{"arch": "swin", "model": "image classifier", "dataset": "photos of arthropod specimens (BIOSCAN-5M)", "train_examples": 195000, "image_size": 64, "crop_scale_min": 0.7, "horizontal_flip": true, "color_jitter": 0.2, "targets": ["order", "family"], "num_classes": [18, 218], "norm": "layernorm", "norm_position": "pre", "hidden_act": "gelu", "mlp_ratio": 6, "head_dim": 32, "fused_qkv": false, "bias": "none", "qk_norm": true, "layer_scale_init": 0.1, "parallel_block": false, "dropout": 0.1, "inner_norm": true, "drop_path": 0.05, "kv_group_size": 2, "patch_size": [4, 4], "conv_stem": false, "depths": [3, 6, 6], "widths": [48, 96, 192], "loss": "cross_entropy", "init": "orthogonal", "residual_init": "zero_last", "optimizer": "soap", "beta2": 0.95, "learning_rate": 0.0015, "beta1": 0.95, "shampoo_beta": 0.95, "eps": 1e-08, "precondition_frequency": 16, "max_precond_dim": 1024, "one_sided": false, "adamw_lr_other_params": 0.0018, "max_grad_norm": 0.5, "cautious_weight_decay": true, "ema_decay": 0.995, "max_steps": 8800, "batch_size": 256, "epochs": 11.6, "lr_schedule": "cosine", "final_lr_fraction": 0.01, "warmup_steps": 880, "weight_decay": 0.2, "adamw_weight_decay_other_params": 0.05}
Rows from block 3, named by matrix and row number. Rows with one number belong to one attention dimension. Each number is 200 + 30 x the weight over its row's rms, rounded and kept within 0 to 999. All counts start at 0. After the name is the row's rms in percent of the matrix's.
# q: window attention query (model.blocks.3.attn.q.weight, 96x96), inputs 0-95
# k: window attention key (model.blocks.3.attn.k.weight, 96x96), inputs 0-95
q.55,087,244,190,220,236,207,159,170,213,222,192,230,235,250,212,165,204,268,159,188,203,131,159,218,213,228,168,209,208,223,206,261,284,174,214,179,140,180,187,201,232,200,155,176,167,210,181,185,245,191,224,192,196,204,194,228,170,199,238,218,180,144,204,213,189,227,276,221,206,204,189,153,207,227,254,200,202,228,213,185,206,226,147,190,208,229,179,183,186,227,229,183,220,239,160,177,204
k.55,076,189,214,205,171,192,122,211,183,209,224,182,208,185,218,198,194,203,205,182,158,191,223,247,185,162,227,154,214,244,254,157,190,207,199,216,182,136,169,153,215,217,222,238,213,181,101,188,169,218,177,238,211,181,186,143,190,193,184,211,164,238,174,199,171,203,214,196,192,183,228,277,146,241,250,207,187,204,232,182,218,184,203,243,224,197,229,178,173,259,172,202,176,171,216,220,181
q.56,092,209,234,166,281,187,225,205,195,183,243,212,246,209,240,166,167,262,175,183,198,152,226,255,233,169,220,208,191,193,216,228,166,186,204,171,180,233,230,202,191,185,226,242,227,188,195,246,230,194,136,158,220,173,194,170,187,241,203,207,198,152,206,219,199,208,238,204,240,232,199,196,199,238,202,203,200,238,200,219,236,250,236,165,178,239,211,141,235,203,250,189,223,260,167,201,238
k.56,102,188,211,207,180,221,153,271,237,203,173,231,157,179,271,217,156,214,203,198,282,181,205,139,197,227,176,191,231,196,198,233,226,236,205,217,190,204,206,233,195,181,154,238,195,219,176,236,135,159,181,178,174,246,221,143,204,231,198,218,210,226,273,242,185,156,182,234,183,185,187,213,220,183,161,167,205,207,231,258,189,192,175,205,203,199,218,260,221,202,220,196,182,221,206,202,206
q.57,101,182,154,188,219,192,209,203,183,208,235,218,248,250,232,219,207,197,175,191,261,150,178,226,222,149,248,193,270,217,211,242,269,229,222,129,178,224,227,240,181,215,185,216,217,193,200,167,213,185,218,207,188,220,226,218,181,182,178,259,179,203,204,203,184,194,169,193,213,202,193,203,201,169,224,145,150,182,169,203,133,217,225,206,258,214,256,220,237,155,162,201,237,207,188,202,164
k.57,102,169,240,188,214,170,194,222,158,188,190,189,156,182,214,168,216,207,110,153,168,175,194,191,186,224,231,240,137,193,203,196,109,209,168,254,172,177,229,253,171,188,208,170,219,210,193,181,165,197,247,189,223,150,246,229,218,224,206,231,191,144,157,233,218,206,228,160,205,230,204,233,186,226,220,219,187,189,215,202,205,225,227,229,171,243,190,184,183,203,215,211,163,186,144,190,164
q.58,095,176,186,224,223,204,191,184,234,238,171,199,240,256,176,238,202,210,172,178,225,200,241,206,232,187,234,214,202,182,211,171,195,279,209,182,149,203,134,217,150,193,192,230,204,202,177,157,198,174,198,197,240,208,203,168,208,205,203,149,228,237,193,174,205,243,137,249,142,212,206,174,254,213,160,190,271,258,220,184,202,151,178,158,151,209,195,216,193,190,222,220,191,205,152,207,177
k.58,084,215,262,221,193,245,247,216,186,163,255,186,189,144,250,209,201,183,199,212,238,199,150,215,165,188,239,204,225,230,250,210,190,214,212,185,200,193,168,215,209,256,213,229,162,231,223,187,244,195,230,228,201,207,199,192,262,205,169,277,218,193,207,169,192,176,234,205,226,157,157,213,168,243,269,231,187,163,190,237,212,221,190,198,155,182,219,151,210,201,196,199,213,208,130,182,177
q.59,101,201,183,207,137,203,241,163,204,137,174,232,216,202,197,167,201,238,228,213,193,248,260,183,168,233,188,190,203,174,205,262,129,198,213,198,243,194,217,199,193,213,180,202,185,233,189,186,193,216,202,200,235,208,280,242,192,228,277,178,226,166,175,194,265,194,230,223,241,179,218,185,218,171,264,197,239,196,200,172,196,211,236,167,202,196,223,219,209,212,227,188,267,234,210,191,174
k.59,098,202,216,160,219,202,151,208,192,160,201,176,181,200,179,200,164,183,214,145,198,185,178,208,265,188,200,195,257,189,182,198,226,194,213,160,278,234,162,168,184,231,198,180,197,189,166,191,177,203,185,268,220,167,138,198,183,161,242,241,215,192,179,172,205,247,186,242,186,256,206,153,170,246,178,209,207,208,159,163,190,185,203,207,187,216,208,153,161,129,245,168,163,226,216,183,177
q.60,102,188,145,223,203,213,225,193,179,227,183,173,192,179,234,150,184,216,187,192,171,201,183,218,215,196,153,164,201,187,121,204,259,211,210,209,237,226,169,215,165,180,159,253,195,170,134,194,245,222,255,212,171,225,197,206,248,209,210,196,195,186,214,215,201,141,226,221,223,185,226,207,138,207,208,225,227,177,231,172,205,248,197,172,188,289,240,220,232,233,235,221,214,158,226,177,215
k.60,097,219,166,217,238,150,187,256,173,196,208,232,204,159,191,192,173,178,171,209,235,250,196,212,200,170,168,231,170,177,210,203,239,256,160,213,154,162,157,241,166,207,240,176,240,188,217,205,209,197,160,196,186,194,201,217,173,146,229,193,157,199,188,119,200,211,207,203,203,214,172,181,180,202,195,145,150,230,154,237,187,194,189,151,198,187,142,257,186,158,185,211,250,224,221,220,165
q.61,098,192,273,256,183,183,187,207,161,202,146,170,214,190,199,201,219,193,182,170,176,126,201,256,180,215,208,183,199,202,193,201,167,123,158,202,183,199,220,132,220,229,146,183,198,191,189,208,196,199,203,209,235,184,207,229,144,166,207,192,193,223,189,278,159,198,240,268,194,200,177,212,201,216,146,219,223,206,225,147,207,190,214,209,193,235,172,201,206,144,199,226,174,142,182,198,218
k.61,085,238,201,229,171,203,172,168,199,166,224,182,200,198,189,219,168,154,171,192,173,236,201,234,208,206,232,171,197,203,186,253,218,213,150,227,184,231,190,219,228,172,209,222,237,218,237,149,238,210,196,227,282,180,216,194,210,168,155,249,200,208,199,222,138,209,161,199,200,212,159,167,235,205,197,176,219,210,125,249,182,169,215,237,214,201,264,186,167,213,156,198,176,255,147,212,243
q.62,099,181,249,183,153,265,256,187,210,154,207,214,190,218,173,176,171,219,185,219,179,228,202,204,158,274,215,208,210,250,213,234,154,177,177,182,155,181,227,234,202,192,229,178,210,167,210,159,203,206,275,210,227,190,213,223,223,184,252,238,199,152,213,207,269,210,184,238,215,192,186,208,165,217,237,216,183,168,241,197,230,202,195,212,187,245,235,194,203,196,217,202,111,160,184,207,188
k.62,100,228,169,205,291,193,218,193,200,219,180,253,169,161,227,173,173,162,197,264,214,178,261,209,189,184,234,206,220,210,176,175,163,172,184,235,220,177,188,244,160,200,231,206,238,172,172,227,199,244,225,248,186,164,226,173,160,215,163,185,200,259,135,168,164,176,194,185,185,172,213,228,227,202,215,224,247,167,215,222,225,184,148,221,235,219,195,226,227,205,216,238,160,229,195,175,204
q.63,083,225,203,182,157,159,220,217,154,209,212,200,269,156,195,251,222,229,192,183,214,195,199,209,167,188,147,157,180,217,208,165,160,224,229,199,292,208,211,220,223,235,120,171,189,152,205,244,234,203,211,222,185,222,222,153,219,186,198,218,238,221,206,193,163,202,220,188,192,257,225,206,227,184,161,127,236,184,193,206,200,181,212,185,196,229,172,204,197,160,198,162,206,194,151,151,188
k.63,085,138,223,220,205,176,206,168,210,164,193,182,203,208,242,155,177,169,184,197,199,169,184,198,192,185,233,236,191,213,163,243,160,197,172,195,182,143,198,236,177,165,203,183,196,167,208,135,219,163,164,199,204,182,182,219,148,172,244,202,197,129,146,159,186,163,225,165,142,210,180,166,168,181,167,170,148,174,178,176,162,204,213,158,248,134,178,206,194,150,211,228,171,210,195,190,199
q.64,122,208,206,138,205,219,202,201,215,176,182,194,210,186,183,215,175,203,214,218,228,223,229,175,197,172,179,202,213,173,194,179,206,220,193,190,126,211,167,158,226,241,244,201,262,244,253,204,166,201,187,197,110,197,198,186,191,188,161,169,166,170,210,203,198,173,237,201,153,196,182,251,185,167,212,190,161,141,159,196,225,250,121,210,197,175,222,155,204,230,176,157,222,192,145,234,224
k.64,102,210,182,217,207,186,225,177,140,221,210,280,178,198,177,163,235,196,217,164,206,219,215,212,167,226,173,185,187,174,259,162,210,237,235,200,227,146,217,181,183,201,219,190,172,242,190,242,214,256,207,187,188,233,197,192,110,264,216,192,238,217,192,204,215,222,194,238,244,246,211,231,224,177,150,239,188,240,218,182,248,152,166,169,211,202,204,206,186,149,176,221,183,176,207,176,233
q.65,112,166,208,177,209,216,232,184,178,230,166,192,152,180,235,219,226,252,107,194,213,177,193,210,218,242,228,177,202,232,243,198,224,233,210,194,181,202,239,195,215,176,202,107,230,151,193,174,191,121,202,147,173,203,205,156,209,203,154,198,194,210,233,167,174,208,219,190,187,244,247,177,172,227,205,200,204,128,155,224,175,222,168,187,224,216,199,202,175,205,239,196,226,231,177,179,186
k.65,104,239,193,244,218,245,187,200,173,236,241,206,226,200,196,149,201,155,169,207,160,200,201,157,146,134,179,218,237,227,194,237,153,183,199,166,216,158,227,210,184,188,208,186,235,190,211,186,154,227,216,218,231,166,140,227,218,133,154,176,169,191,196,212,187,251,235,187,180,208,212,213,147,166,183,195,191,221,245,189,204,179,195,225,153,247,185,218,182,154,198,180,272,180,173,218,220
q.66,093,195,232,231,247,199,206,185,212,207,196,195,195,185,230,237,226,208,193,193,272,247,220,170,201,218,223,224,222,191,213,244,225,183,132,217,200,111,233,215,236,196,193,248,194,246,226,210,195,174,258,207,245,217,185,251,179,187,201,188,226,198,262,219,216,157,221,223,195,205,213,172,184,228,184,151,198,196,230,161,155,188,230,203,129,192,178,188,224,201,203,145,194,231,137,239,213
k.66,104,229,254,199,169,198,230,189,240,230,251,172,184,215,260,194,262,206,225,167,186,199,148,229,198,199,188,181,177,146,208,138,225,192,235,172,182,185,234,207,221,219,228,174,195,235,211,227,174,212,165,125,196,252,203,213,214,217,191,195,218,196,151,202,190,170,249,236,184,238,223,171,196,248,158,197,199,217,209,244,182,196,196,198,247,139,232,241,209,194,165,223,227,202,174,255,233
q.67,105,165,249,186,193,224,126,220,201,174,240,164,182,221,184,138,186,185,213,225,189,204,209,204,180,181,201,207,205,177,175,162,188,222,181,157,235,205,210,207,223,170,193,182,247,262,209,198,228,182,203,251,142,238,228,218,141,179,186,269,198,182,173,244,195,225,221,199,206,182,189,253,211,138,196,163,247,168,210,186,162,202,216,227,191,213,248,249,189,164,157,205,265,214,211,220,182
k.67,100,255,199,215,165,231,179,193,208,235,174,147,176,186,207,139,174,153,213,137,167,208,179,185,235,247,160,245,196,185,202,184,266,148,228,249,222,208,195,193,200,195,167,222,220,180,206,179,217,160,181,252,200,145,192,167,189,210,163,183,211,165,176,185,198,156,233,160,184,173,147,157,252,166,200,151,167,196,237,170,200,142,219,230,197,225,188,196,210,233,220,195,184,207,224,187,193
q.68,104,179,203,187,212,241,197,175,210,217,170,212,171,142,121,193,163,224,197,198,135,226,209,190,206,213,203,196,176,219,161,209,166,182,190,175,199,151,201,250,217,213,270,199,177,166,221,210,167,234,175,169,218,210,226,108,185,183,239,182,225,230,219,209,196,184,171,241,201,229,216,234,256,234,176,230,185,158,242,181,176,206,192,154,245,178,213,217,208,196,211,163,266,224,217,241,193
k.68,104,269,225,155,193,213,252,234,195,148,180,199,208,234,200,224,209,144,154,212,231,183,191,230,204,219,229,220,177,206,247,223,206,230,204,171,145,172,215,201,212,188,224,143,254,245,188,206,204,212,235,165,237,174,209,223,257,200,212,212,188,233,211,118,183,204,212,204,217,135,229,192,192,178,161,186,174,186,129,235,179,178,216,224,211,187,146,150,211,203,183,240,215,202,183,188,201
q.69,095,132,224,181,151,183,140,191,178,200,233,176,211,160,230,209,164,196,192,263,202,188,183,222,129,205,171,175,197,246,200,186,181,177,229,155,173,208,161,225,179,146,228,220,191,213,184,220,192,226,215,239,238,202,175,189,224,211,174,167,152,159,234,180,255,186,190,183,203,176,216,196,202,185,235,215,177,240,190,219,245,144,184,194,220,277,254,211,176,172,221,259,224,193,198,187,209
k.69,100,159,245,172,195,260,225,184,234,154,192,171,236,172,156,184,235,162,220,216,155,204,222,179,177,220,221,179,196,202,209,206,175,151,207,184,242,176,188,175,200,218,202,168,174,154,203,161,182,155,189,220,182,173,231,232,224,227,238,149,219,194,165,194,181,99,204,211,145,202,156,168,180,242,203,233,200,173,215,197,224,224,155,208,152,176,246,173,216,181,222,187,166,165,153,192,203
q.70,115,185,215,234,227,172,233,176,207,177,189,202,216,226,197,254,208,238,152,210,214,196,206,252,195,161,202,205,240,206,190,225,225,199,218,204,215,196,234,167,221,214,213,205,245,136,182,247,193,270,205,198,208,188,166,197,258,179,197,187,257,223,218,236,169,254,183,222,215,228,207,220,226,203,178,150,197,210,178,220,147,196,153,147,195,278,125,231,184,223,147,180,177,225,225,208,183
k.70,108,191,220,165,195,232,219,232,153,156,176,228,156,147,229,179,177,191,180,186,149,173,189,168,219,151,198,260,222,186,186,234,225,183,219,171,201,197,207,227,184,217,191,179,225,242,247,239,243,186,210,205,233,190,193,219,151,188,210,204,184,177,182,159,211,191,195,133,190,220,273,248,248,184,168,215,159,182,267,198,173,217,221,204,175,219,166,218,188,190,225,275,233,179,234,232,192
q.71,099,221,239,182,191,232,149,209,203,179,235,179,211,210,185,175,230,214,210,223,178,199,222,227,135,200,201,180,165,213,193,208,139,156,243,184,217,215,164,221,232,207,159,217,170,234,213,143,215,194,182,195,227,185,186,239,230,219,182,239,239,205,148,201,269,176,218,174,228,185,198,199,137,202,138,147,233,200,214,178,216,189,170,135,166,257,181,246,211,220,207,210,197,174,228,252,161
k.71,084,203,216,175,150,231,164,165,179,251,198,214,166,207,213,186,108,143,207,216,190,246,147,247,214,172,201,183,175,138,186,222,178,161,219,150,203,195,192,161,196,192,209,229,165,239,193,182,258,248,250,204,221,147,192,187,239,176,194,178,211,219,209,199,220,205,205,203,155,219,194,157,220,180,227,198,216,182,194,215,233,174,221,246,249,228,186,194,203,223,264,171,208,215,247,170,195
q.72,097,176,232,170,142,187,210,212,186,205,249,184,178,260,208,192,244,188,249,207,124,190,181,221,224,207,185,163,206,203,172,221,208,207,166,222,203,202,241,205,200,193,187,213,205,224,220,201,204,202,221,155,232,211,272,179,208,277,226,168,199,198,167,206,182,232,236,240,212,189,255,149,206,190,278,168,129,239,208,169,213,185,234,247,223,170,165,195,179,167,225,189,205,167,215,213,186
k.72,096,244,188,207,185,234,192,150,179,248,175,160,178,203,167,210,168,170,206,161,250,251,256,177,224,187,181,189,183,197,186,169,146,193,162,229,225,183,152,207,123,198,193,257,192,235,170,162,197,198,181,201,185,158,199,238,196,185,179,228,194,178,236,165,205,176,136,200,208,196,200,193,231,206,165,205,213,157,163,220,166,221,210,142,247,143,176,174,186,217,175,213,205,174,154,176,158
q.73,108,168,227,216,150,190,211,193,194,183,235,209,218,179,211,140,220,193,238,190,168,232,189,164,193,234,156,239,184,197,220,209,246,214,242,199,190,190,218,221,186,232,215,180,171,205,186,204,201,187,202,242,176,185,210,193,272,211,199,145,220,135,211,141,241,191,250,171,175,228,232,192,215,230,126,133,222,199,229,149,229,168,172,250,224,221,188,176,177,210,157,197,139,219,190,170,190
k.73,099,246,206,208,196,166,210,251,194,241,173,182,168,208,214,193,182,208,215,191,193,191,164,200,148,203,206,211,205,198,143,185,186,236,143,186,199,195,176,170,226,189,157,171,176,196,212,163,207,211,167,185,127,262,204,251,176,202,209,192,219,218,184,266,195,230,195,222,213,166,189,223,156,132,213,236,243,149,172,174,207,241,202,196,206,197,210,191,228,193,221,115,189,239,204,283,185
q.74,106,152,228,176,246,191,228,146,186,196,150,223,219,170,215,132,231,195,178,207,221,178,186,237,187,145,212,178,170,199,192,163,148,193,176,216,143,168,217,137,179,240,216,225,176,201,184,187,230,254,145,227,150,196,149,190,201,179,170,222,187,198,197,217,150,165,159,175,207,201,193,213,173,189,220,168,236,216,239,205,204,192,198,213,294,202,209,202,203,209,225,244,183,234,159,193,204
k.74,092,227,170,194,270,195,248,189,229,217,227,208,158,198,248,206,188,189,209,171,210,202,249,195,244,201,192,205,211,252,206,192,212,219,174,167,225,214,166,157,171,188,167,147,189,245,207,259,156,173,225,154,173,207,227,176,129,155,206,190,125,220,199,198,246,235,187,192,223,205,195,181,208,165,163,221,196,213,163,205,137,216,191,191,141,202,182,215,231,171,167,222,223,238,244,178,196
q.75,109,216,199,232,192,190,154,256,230,171,192,183,193,217,240,122,192,218,166,182,205,165,173,184,205,189,188,157,200,238,176,214,233,207,220,116,208,169,228,218,177,244,227,226,219,233,217,192,237,268,150,210,270,207,216,223,253,186,153,175,184,230,199,142,237,164,172,222,210,206,195,236,197,195,217,175,197,214,183,168,205,203,194,242,208,237,173,152,146,211,169,218,232,217,204,191,205
k.75,108,205,190,231,197,234,194,248,213,206,203,222,179,213,131,257,173,211,204,206,169,192,171,195,167,220,214,195,159,191,186,180,194,171,196,194,215,186,189,170,174,179,187,172,199,105,216,254,241,181,188,188,231,261,138,202,207,173,204,148,204,211,137,227,193,257,204,245,243,161,161,187,227,183,152,257,242,229,206,190,177,195,223,172,177,210,188,187,143,172,216,200,199,187,164,210,164
q.76,102,156,185,175,185,197,176,183,199,238,170,214,172,224,189,207,199,181,249,201,276,175,239,162,171,204,218,179,237,163,197,196,169,234,148,139,178,214,186,206,201,175,223,234,265,233,182,218,190,185,181,257,246,216,194,195,212,166,220,185,196,115,231,225,205,206,171,232,148,214,180,263,169,237,203,180,164,218,166,220,199,180,199,190,179,247,228,202,216,193,256,246,224,241,193,189,206
k.76,110,224,197,175,187,221,258,172,220,227,184,205,206,219,227,218,218,206,181,190,171,212,202,241,207,225,161,201,222,245,265,238,208,142,231,238,157,246,174,199,166,192,206,196,201,149,164,179,232,132,193,207,223,210,176,164,136,221,206,211,203,222,199,210,200,163,250,239,226,229,256,176,218,216,176,145,158,160,187,198,196,174,178,142,138,185,205,183,190,139,231,195,206,200,189,245,211
q.77,098,164,153,225,178,169,212,136,142,248,229,183,178,148,209,202,205,181,234,230,182,226,149,255,212,234,201,199,217,215,245,143,207,182,242,170,183,159,192,180,208,188,209,157,231,172,152,178,204,229,148,206,201,209,161,174,175,231,168,201,215,194,247,220,204,208,215,192,175,232,222,214,147,186,169,214,253,196,221,236,214,214,202,199,238,215,213,192,189,166,201,237,152,264,240,249,196
k.77,100,259,244,153,166,184,271,203,152,150,169,227,227,263,215,236,200,228,172,165,219,222,226,209,161,231,151,228,218,217,175,219,230,202,170,185,171,236,258,207,205,173,220,194,209,178,222,216,144,230,244,262,176,252,238,200,198,228,207,204,263,189,197,220,217,179,199,205,185,154,171,239,166,188,164,239,148,199,193,197,180,170,179,176,202,222,183,203,201,209,194,194,173,184,194,167,220
q.78,123,204,245,226,259,219,191,213,172,178,154,176,174,242,190,187,159,189,198,236,228,202,219,238,192,142,210,196,246,179,166,224,201,229,192,192,157,154,226,178,223,220,204,192,171,198,166,187,191,201,194,165,207,197,219,220,251,219,175,209,282,203,215,228,256,224,193,181,236,239,160,190,222,184,248,211,205,240,248,228,197,150,170,204,279,219,216,176,214,239,241,205,214,247,175,210,251
k.78,098,178,177,182,186,185,226,192,204,205,173,237,156,199,193,217,225,235,220,138,196,185,172,254,186,216,209,191,119,229,250,172,198,189,231,184,217,202,247,216,190,158,201,193,187,182,264,179,208,218,186,241,218,215,209,140,243,152,203,200,178,180,165,208,199,207,174,203,188,227,190,263,212,228,139,165,200,185,193,175,247,256,197,222,199,186,162,206,216,172,116,200,175,189,225,204,129
q.79,092,164,157,173,181,212,171,220,152,229,185,195,147,260,188,194,175,224,187,172,214,141,203,183,193,282,182,137,207,218,255,210,178,219,221,189,230,197,220,243,209,207,177,243,232,128,145,232,217,220,166,144,197,241,231,204,228,187,211,192,199,217,185,210,213,195,198,168,198,203,221,146,172,199,200,138,223,146,251,204,208,160,169,217,194,217,169,170,197,207,188,218,180,206,227,229,224
k.79,112,225,239,131,215,211,191,195,153,164,192,171,202,211,201,256,212,163,192,258,227,199,190,237,194,178,146,159,185,235,209,162,185,213,183,191,162,158,227,209,221,198,183,196,137,214,198,185,229,212,172,195,230,182,222,186,199,202,181,211,181,189,215,236,239,259,185,167,273,224,216,204,213,188,198,176,225,261,157,220,194,214,162,240,154,255,229,177,185,192,172,258,202,212,238,136,191
q.80,110,183,185,216,218,252,164,180,214,237,203,189,230,279,187,170,177,202,214,188,208,113,137,163,190,250,182,174,179,244,248,177,186,229,126,150,239,214,193,173,183,168,250,177,195,175,217,170,198,221,223,190,182,201,224,202,198,197,194,208,221,145,223,211,214,192,187,197,188,208,199,183,222,193,140,189,167,230,234,250,165,202,196,233,214,207,215,236,207,225,214,169,246,209,258,244,188
k.80,105,242,189,233,204,217,182,207,191,146,207,246,210,197,182,205,175,191,272,201,224,201,239,214,189,157,201,164,233,240,218,167,165,220,173,245,182,224,234,126,200,214,164,180,229,194,156,211,243,169,182,176,187,127,169,237,206,252,226,198,181,205,153,181,204,151,170,200,216,210,188,207,219,181,158,256,235,230,214,170,170,169,230,184,206,189,211,228,211,170,186,155,197,199,208,247,266
q.81,102,191,274,215,169,199,217,232,184,250,239,224,180,233,213,176,182,142,246,222,194,227,212,170,214,231,241,202,224,218,208,202,191,204,195,222,221,194,226,124,245,178,160,209,184,180,201,191,239,155,211,201,257,215,198,191,187,231,224,152,272,277,173,194,190,169,225,226,201,225,218,196,159,139,145,191,218,215,205,199,183,189,143,191,167,217,163,175,178,180,221,222,168,228,219,210,216
k.81,089,248,196,151,216,204,274,171,109,175,237,204,191,178,206,240,255,209,194,178,160,243,231,214,198,241,166,221,259,215,174,193,230,253,161,248,225,178,187,190,180,208,157,179,162,227,207,188,214,207,219,170,181,195,199,217,159,203,232,255,189,162,164,218,161,218,202,201,233,245,284,195,223,214,230,199,201,147,202,201,191,184,237,201,215,184,200,188,224,215,205,209,202,177,202,228,178
q.82,109,231,208,271,210,212,233,182,126,209,199,181,285,211,228,208,166,189,209,199,154,213,206,227,163,189,164,216,200,139,174,207,187,188,173,248,197,174,170,185,203,260,174,249,227,226,196,183,248,213,230,193,194,184,207,190,217,159,234,189,173,198,234,199,222,183,213,220,218,271,208,197,169,188,237,198,258,183,160,185,183,155,181,214,168,216,182,171,132,195,160,207,215,218,199,237,155
k.82,109,247,194,197,170,237,237,248,182,237,244,217,205,184,206,192,213,179,170,234,203,223,169,166,231,225,263,192,225,210,249,156,165,201,248,181,213,199,258,176,194,153,229,204,230,158,236,202,218,189,175,174,193,179,126,179,172,195,226,253,235,229,157,168,186,211,223,225,173,174,212,214,200,233,148,167,193,244,207,209,177,231,239,175,210,215,199,202,225,135,255,186,174,173,176,166,182
q.83,094,212,197,238,204,225,198,233,245,224,208,187,195,182,137,207,154,208,123,156,186,176,207,203,152,196,146,209,217,221,176,154,169,190,142,228,206,196,186,239,212,223,142,196,235,217,173,177,200,207,169,152,201,174,226,161,198,233,182,197,237,187,214,203,254,206,167,191,196,149,196,177,217,150,140,175,253,156,211,214,191,250,224,207,166,166,195,199,215,178,159,169,208,197,261,236,198
k.83,104,208,161,181,106,197,164,228,183,199,226,212,193,241,245,199,187,247,225,174,201,201,208,167,207,216,181,141,217,201,171,219,142,190,220,220,197,234,196,164,169,240,248,198,229,207,224,208,207,219,194,223,193,175,184,200,183,226,173,214,184,263,251,235,184,232,170,232,223,196,129,161,214,216,141,200,153,215,218,189,231,161,210,153,227,239,174,235,243,220,236,190,171,181,187,157,179
q.84,087,232,255,247,215,185,196,197,216,167,181,171,132,188,228,171,240,213,212,140,203,193,192,240,233,229,203,193,199,230,226,251,167,164,214,218,211,217,176,205,186,165,194,202,233,190,210,176,232,253,169,206,233,220,245,217,217,175,218,231,195,209,186,189,185,181,203,214,244,166,173,249,193,195,155,181,263,198,192,235,216,176,201,162,207,206,175,236,128,208,160,205,158,195,124,143,157
k.84,096,167,231,162,187,217,237,192,231,210,164,186,210,183,174,219,214,206,214,253,222,193,228,240,128,188,227,211,177,138,224,199,180,147,175,159,195,164,242,195,213,175,239,145,226,202,183,272,238,135,193,244,163,218,234,212,234,171,232,199,211,183,194,211,172,185,244,243,197,263,213,200,199,196,235,183,233,210,212,156,176,202,203,178,151,178,243,176,187,233,234,201,227,231,207,189,172
q.85,103,193,155,221,203,203,158,169,132,114,167,186,187,201,230,193,163,157,225,236,142,245,190,234,186,211,209,191,223,224,192,225,171,204,191,201,184,180,206,144,185,191,211,219,262,182,222,193,159,191,220,229,155,213,130,192,181,225,212,189,235,180,179,158,195,216,248,189,214,231,179,229,192,237,168,183,182,224,240,211,187,171,218,257,128,203,223,223,184,167,182,227,172,224,222,171,174
k.85,101,123,243,220,124,165,240,185,182,176,200,178,188,184,175,186,224,203,226,200,207,143,158,211,261,212,205,196,221,196,231,228,145,139,205,162,183,190,188,210,236,204,223,210,206,170,189,199,177,220,174,166,188,218,210,161,146,197,204,220,193,225,212,216,208,194,206,180,187,220,214,147,172,176,178,203,232,186,169,190,177,240,178,213,234,249,197,263,173,199,305,175,216,207,212,206,159
q.86,102,191,221,155,185,220,201,210,251,132,229,169,266,217,195,211,174,195,184,172,207,200,166,201,238,232,259,160,183,219,161,223,204,236,224,176,251,161,156,217,198,221,214,216,191,220,138,227,198,186,199,232,215,225,168,169,183,172,190,245,262,220,192,257,186,218,179,178,225,232,175,208,232,222,195,186,214,188,212,228,191,212,170,195,204,133,250,169,186,149,185,170,158,136,215,203,228
k.86,105,173,209,202,174,258,76,198,226,176,198,171,204,237,153,177,182,169,191,237,228,208,147,190,191,215,163,172,170,198,211,124,194,216,215,144,176,157,215,197,165,198,212,223,212,238,233,171,158,220,210,161,173,196,224,234,221,239,220,155,215,236,217,221,245,180,209,170,216,190,216,182,211,218,165,183,249,236,247,192,184,138,207,185,200,230,200,204,193,208,209,211,215,208,179,176,208
q.87,093,202,183,194,163,184,159,233,173,164,219,199,240,237,194,249,205,250,197,170,179,186,221,156,249,183,192,181,198,168,219,197,188,226,171,192,209,200,248,156,227,170,157,220,212,196,247,208,149,206,219,179,140,230,228,168,214,216,147,177,214,223,249,200,195,185,259,203,193,195,238,139,200,175,246,182,192,215,221,246,140,193,158,191,207,189,186,208,202,144,226,262,177,231,182,239,152
k.87,107,176,165,238,182,237,172,169,212,227,169,171,217,232,198,178,183,201,239,152,187,169,163,224,220,230,229,196,234,222,133,141,193,203,185,209,211,186,186,268,201,191,154,201,192,209,217,217,175,191,176,242,189,165,159,208,170,204,254,221,284,183,136,218,237,197,168,170,176,215,179,227,188,199,180,207,220,251,214,198,193,149,178,172,240,184,228,218,186,193,175,200,234,204,237,174,276
q.88,111,181,138,207,223,158,224,208,216,195,211,198,195,142,182,201,234,211,227,186,214,162,188,194,236,188,231,222,174,209,211,228,122,192,226,196,191,236,226,192,155,234,210,153,148,255,204,209,232,194,200,206,200,208,272,252,223,134,265,163,233,195,192,261,211,182,228,200,222,221,260,139,202,170,174,194,163,223,181,218,232,196,230,206,207,195,174,186,236,165,204,234,214,179,179,199,184
k.88,093,228,190,210,189,197,162,180,203,216,153,204,169,215,191,202,171,198,209,250,188,176,221,223,176,223,240,248,185,183,217,202,175,169,216,216,233,186,175,199,198,202,241,182,182,214,179,146,192,175,204,220,220,153,209,225,141,230,153,233,196,180,199,233,207,134,203,200,215,137,263,194,161,267,192,170,98,221,201,232,179,190,186,172,222,240,217,192,197,224,278,183,224,221,206,154,194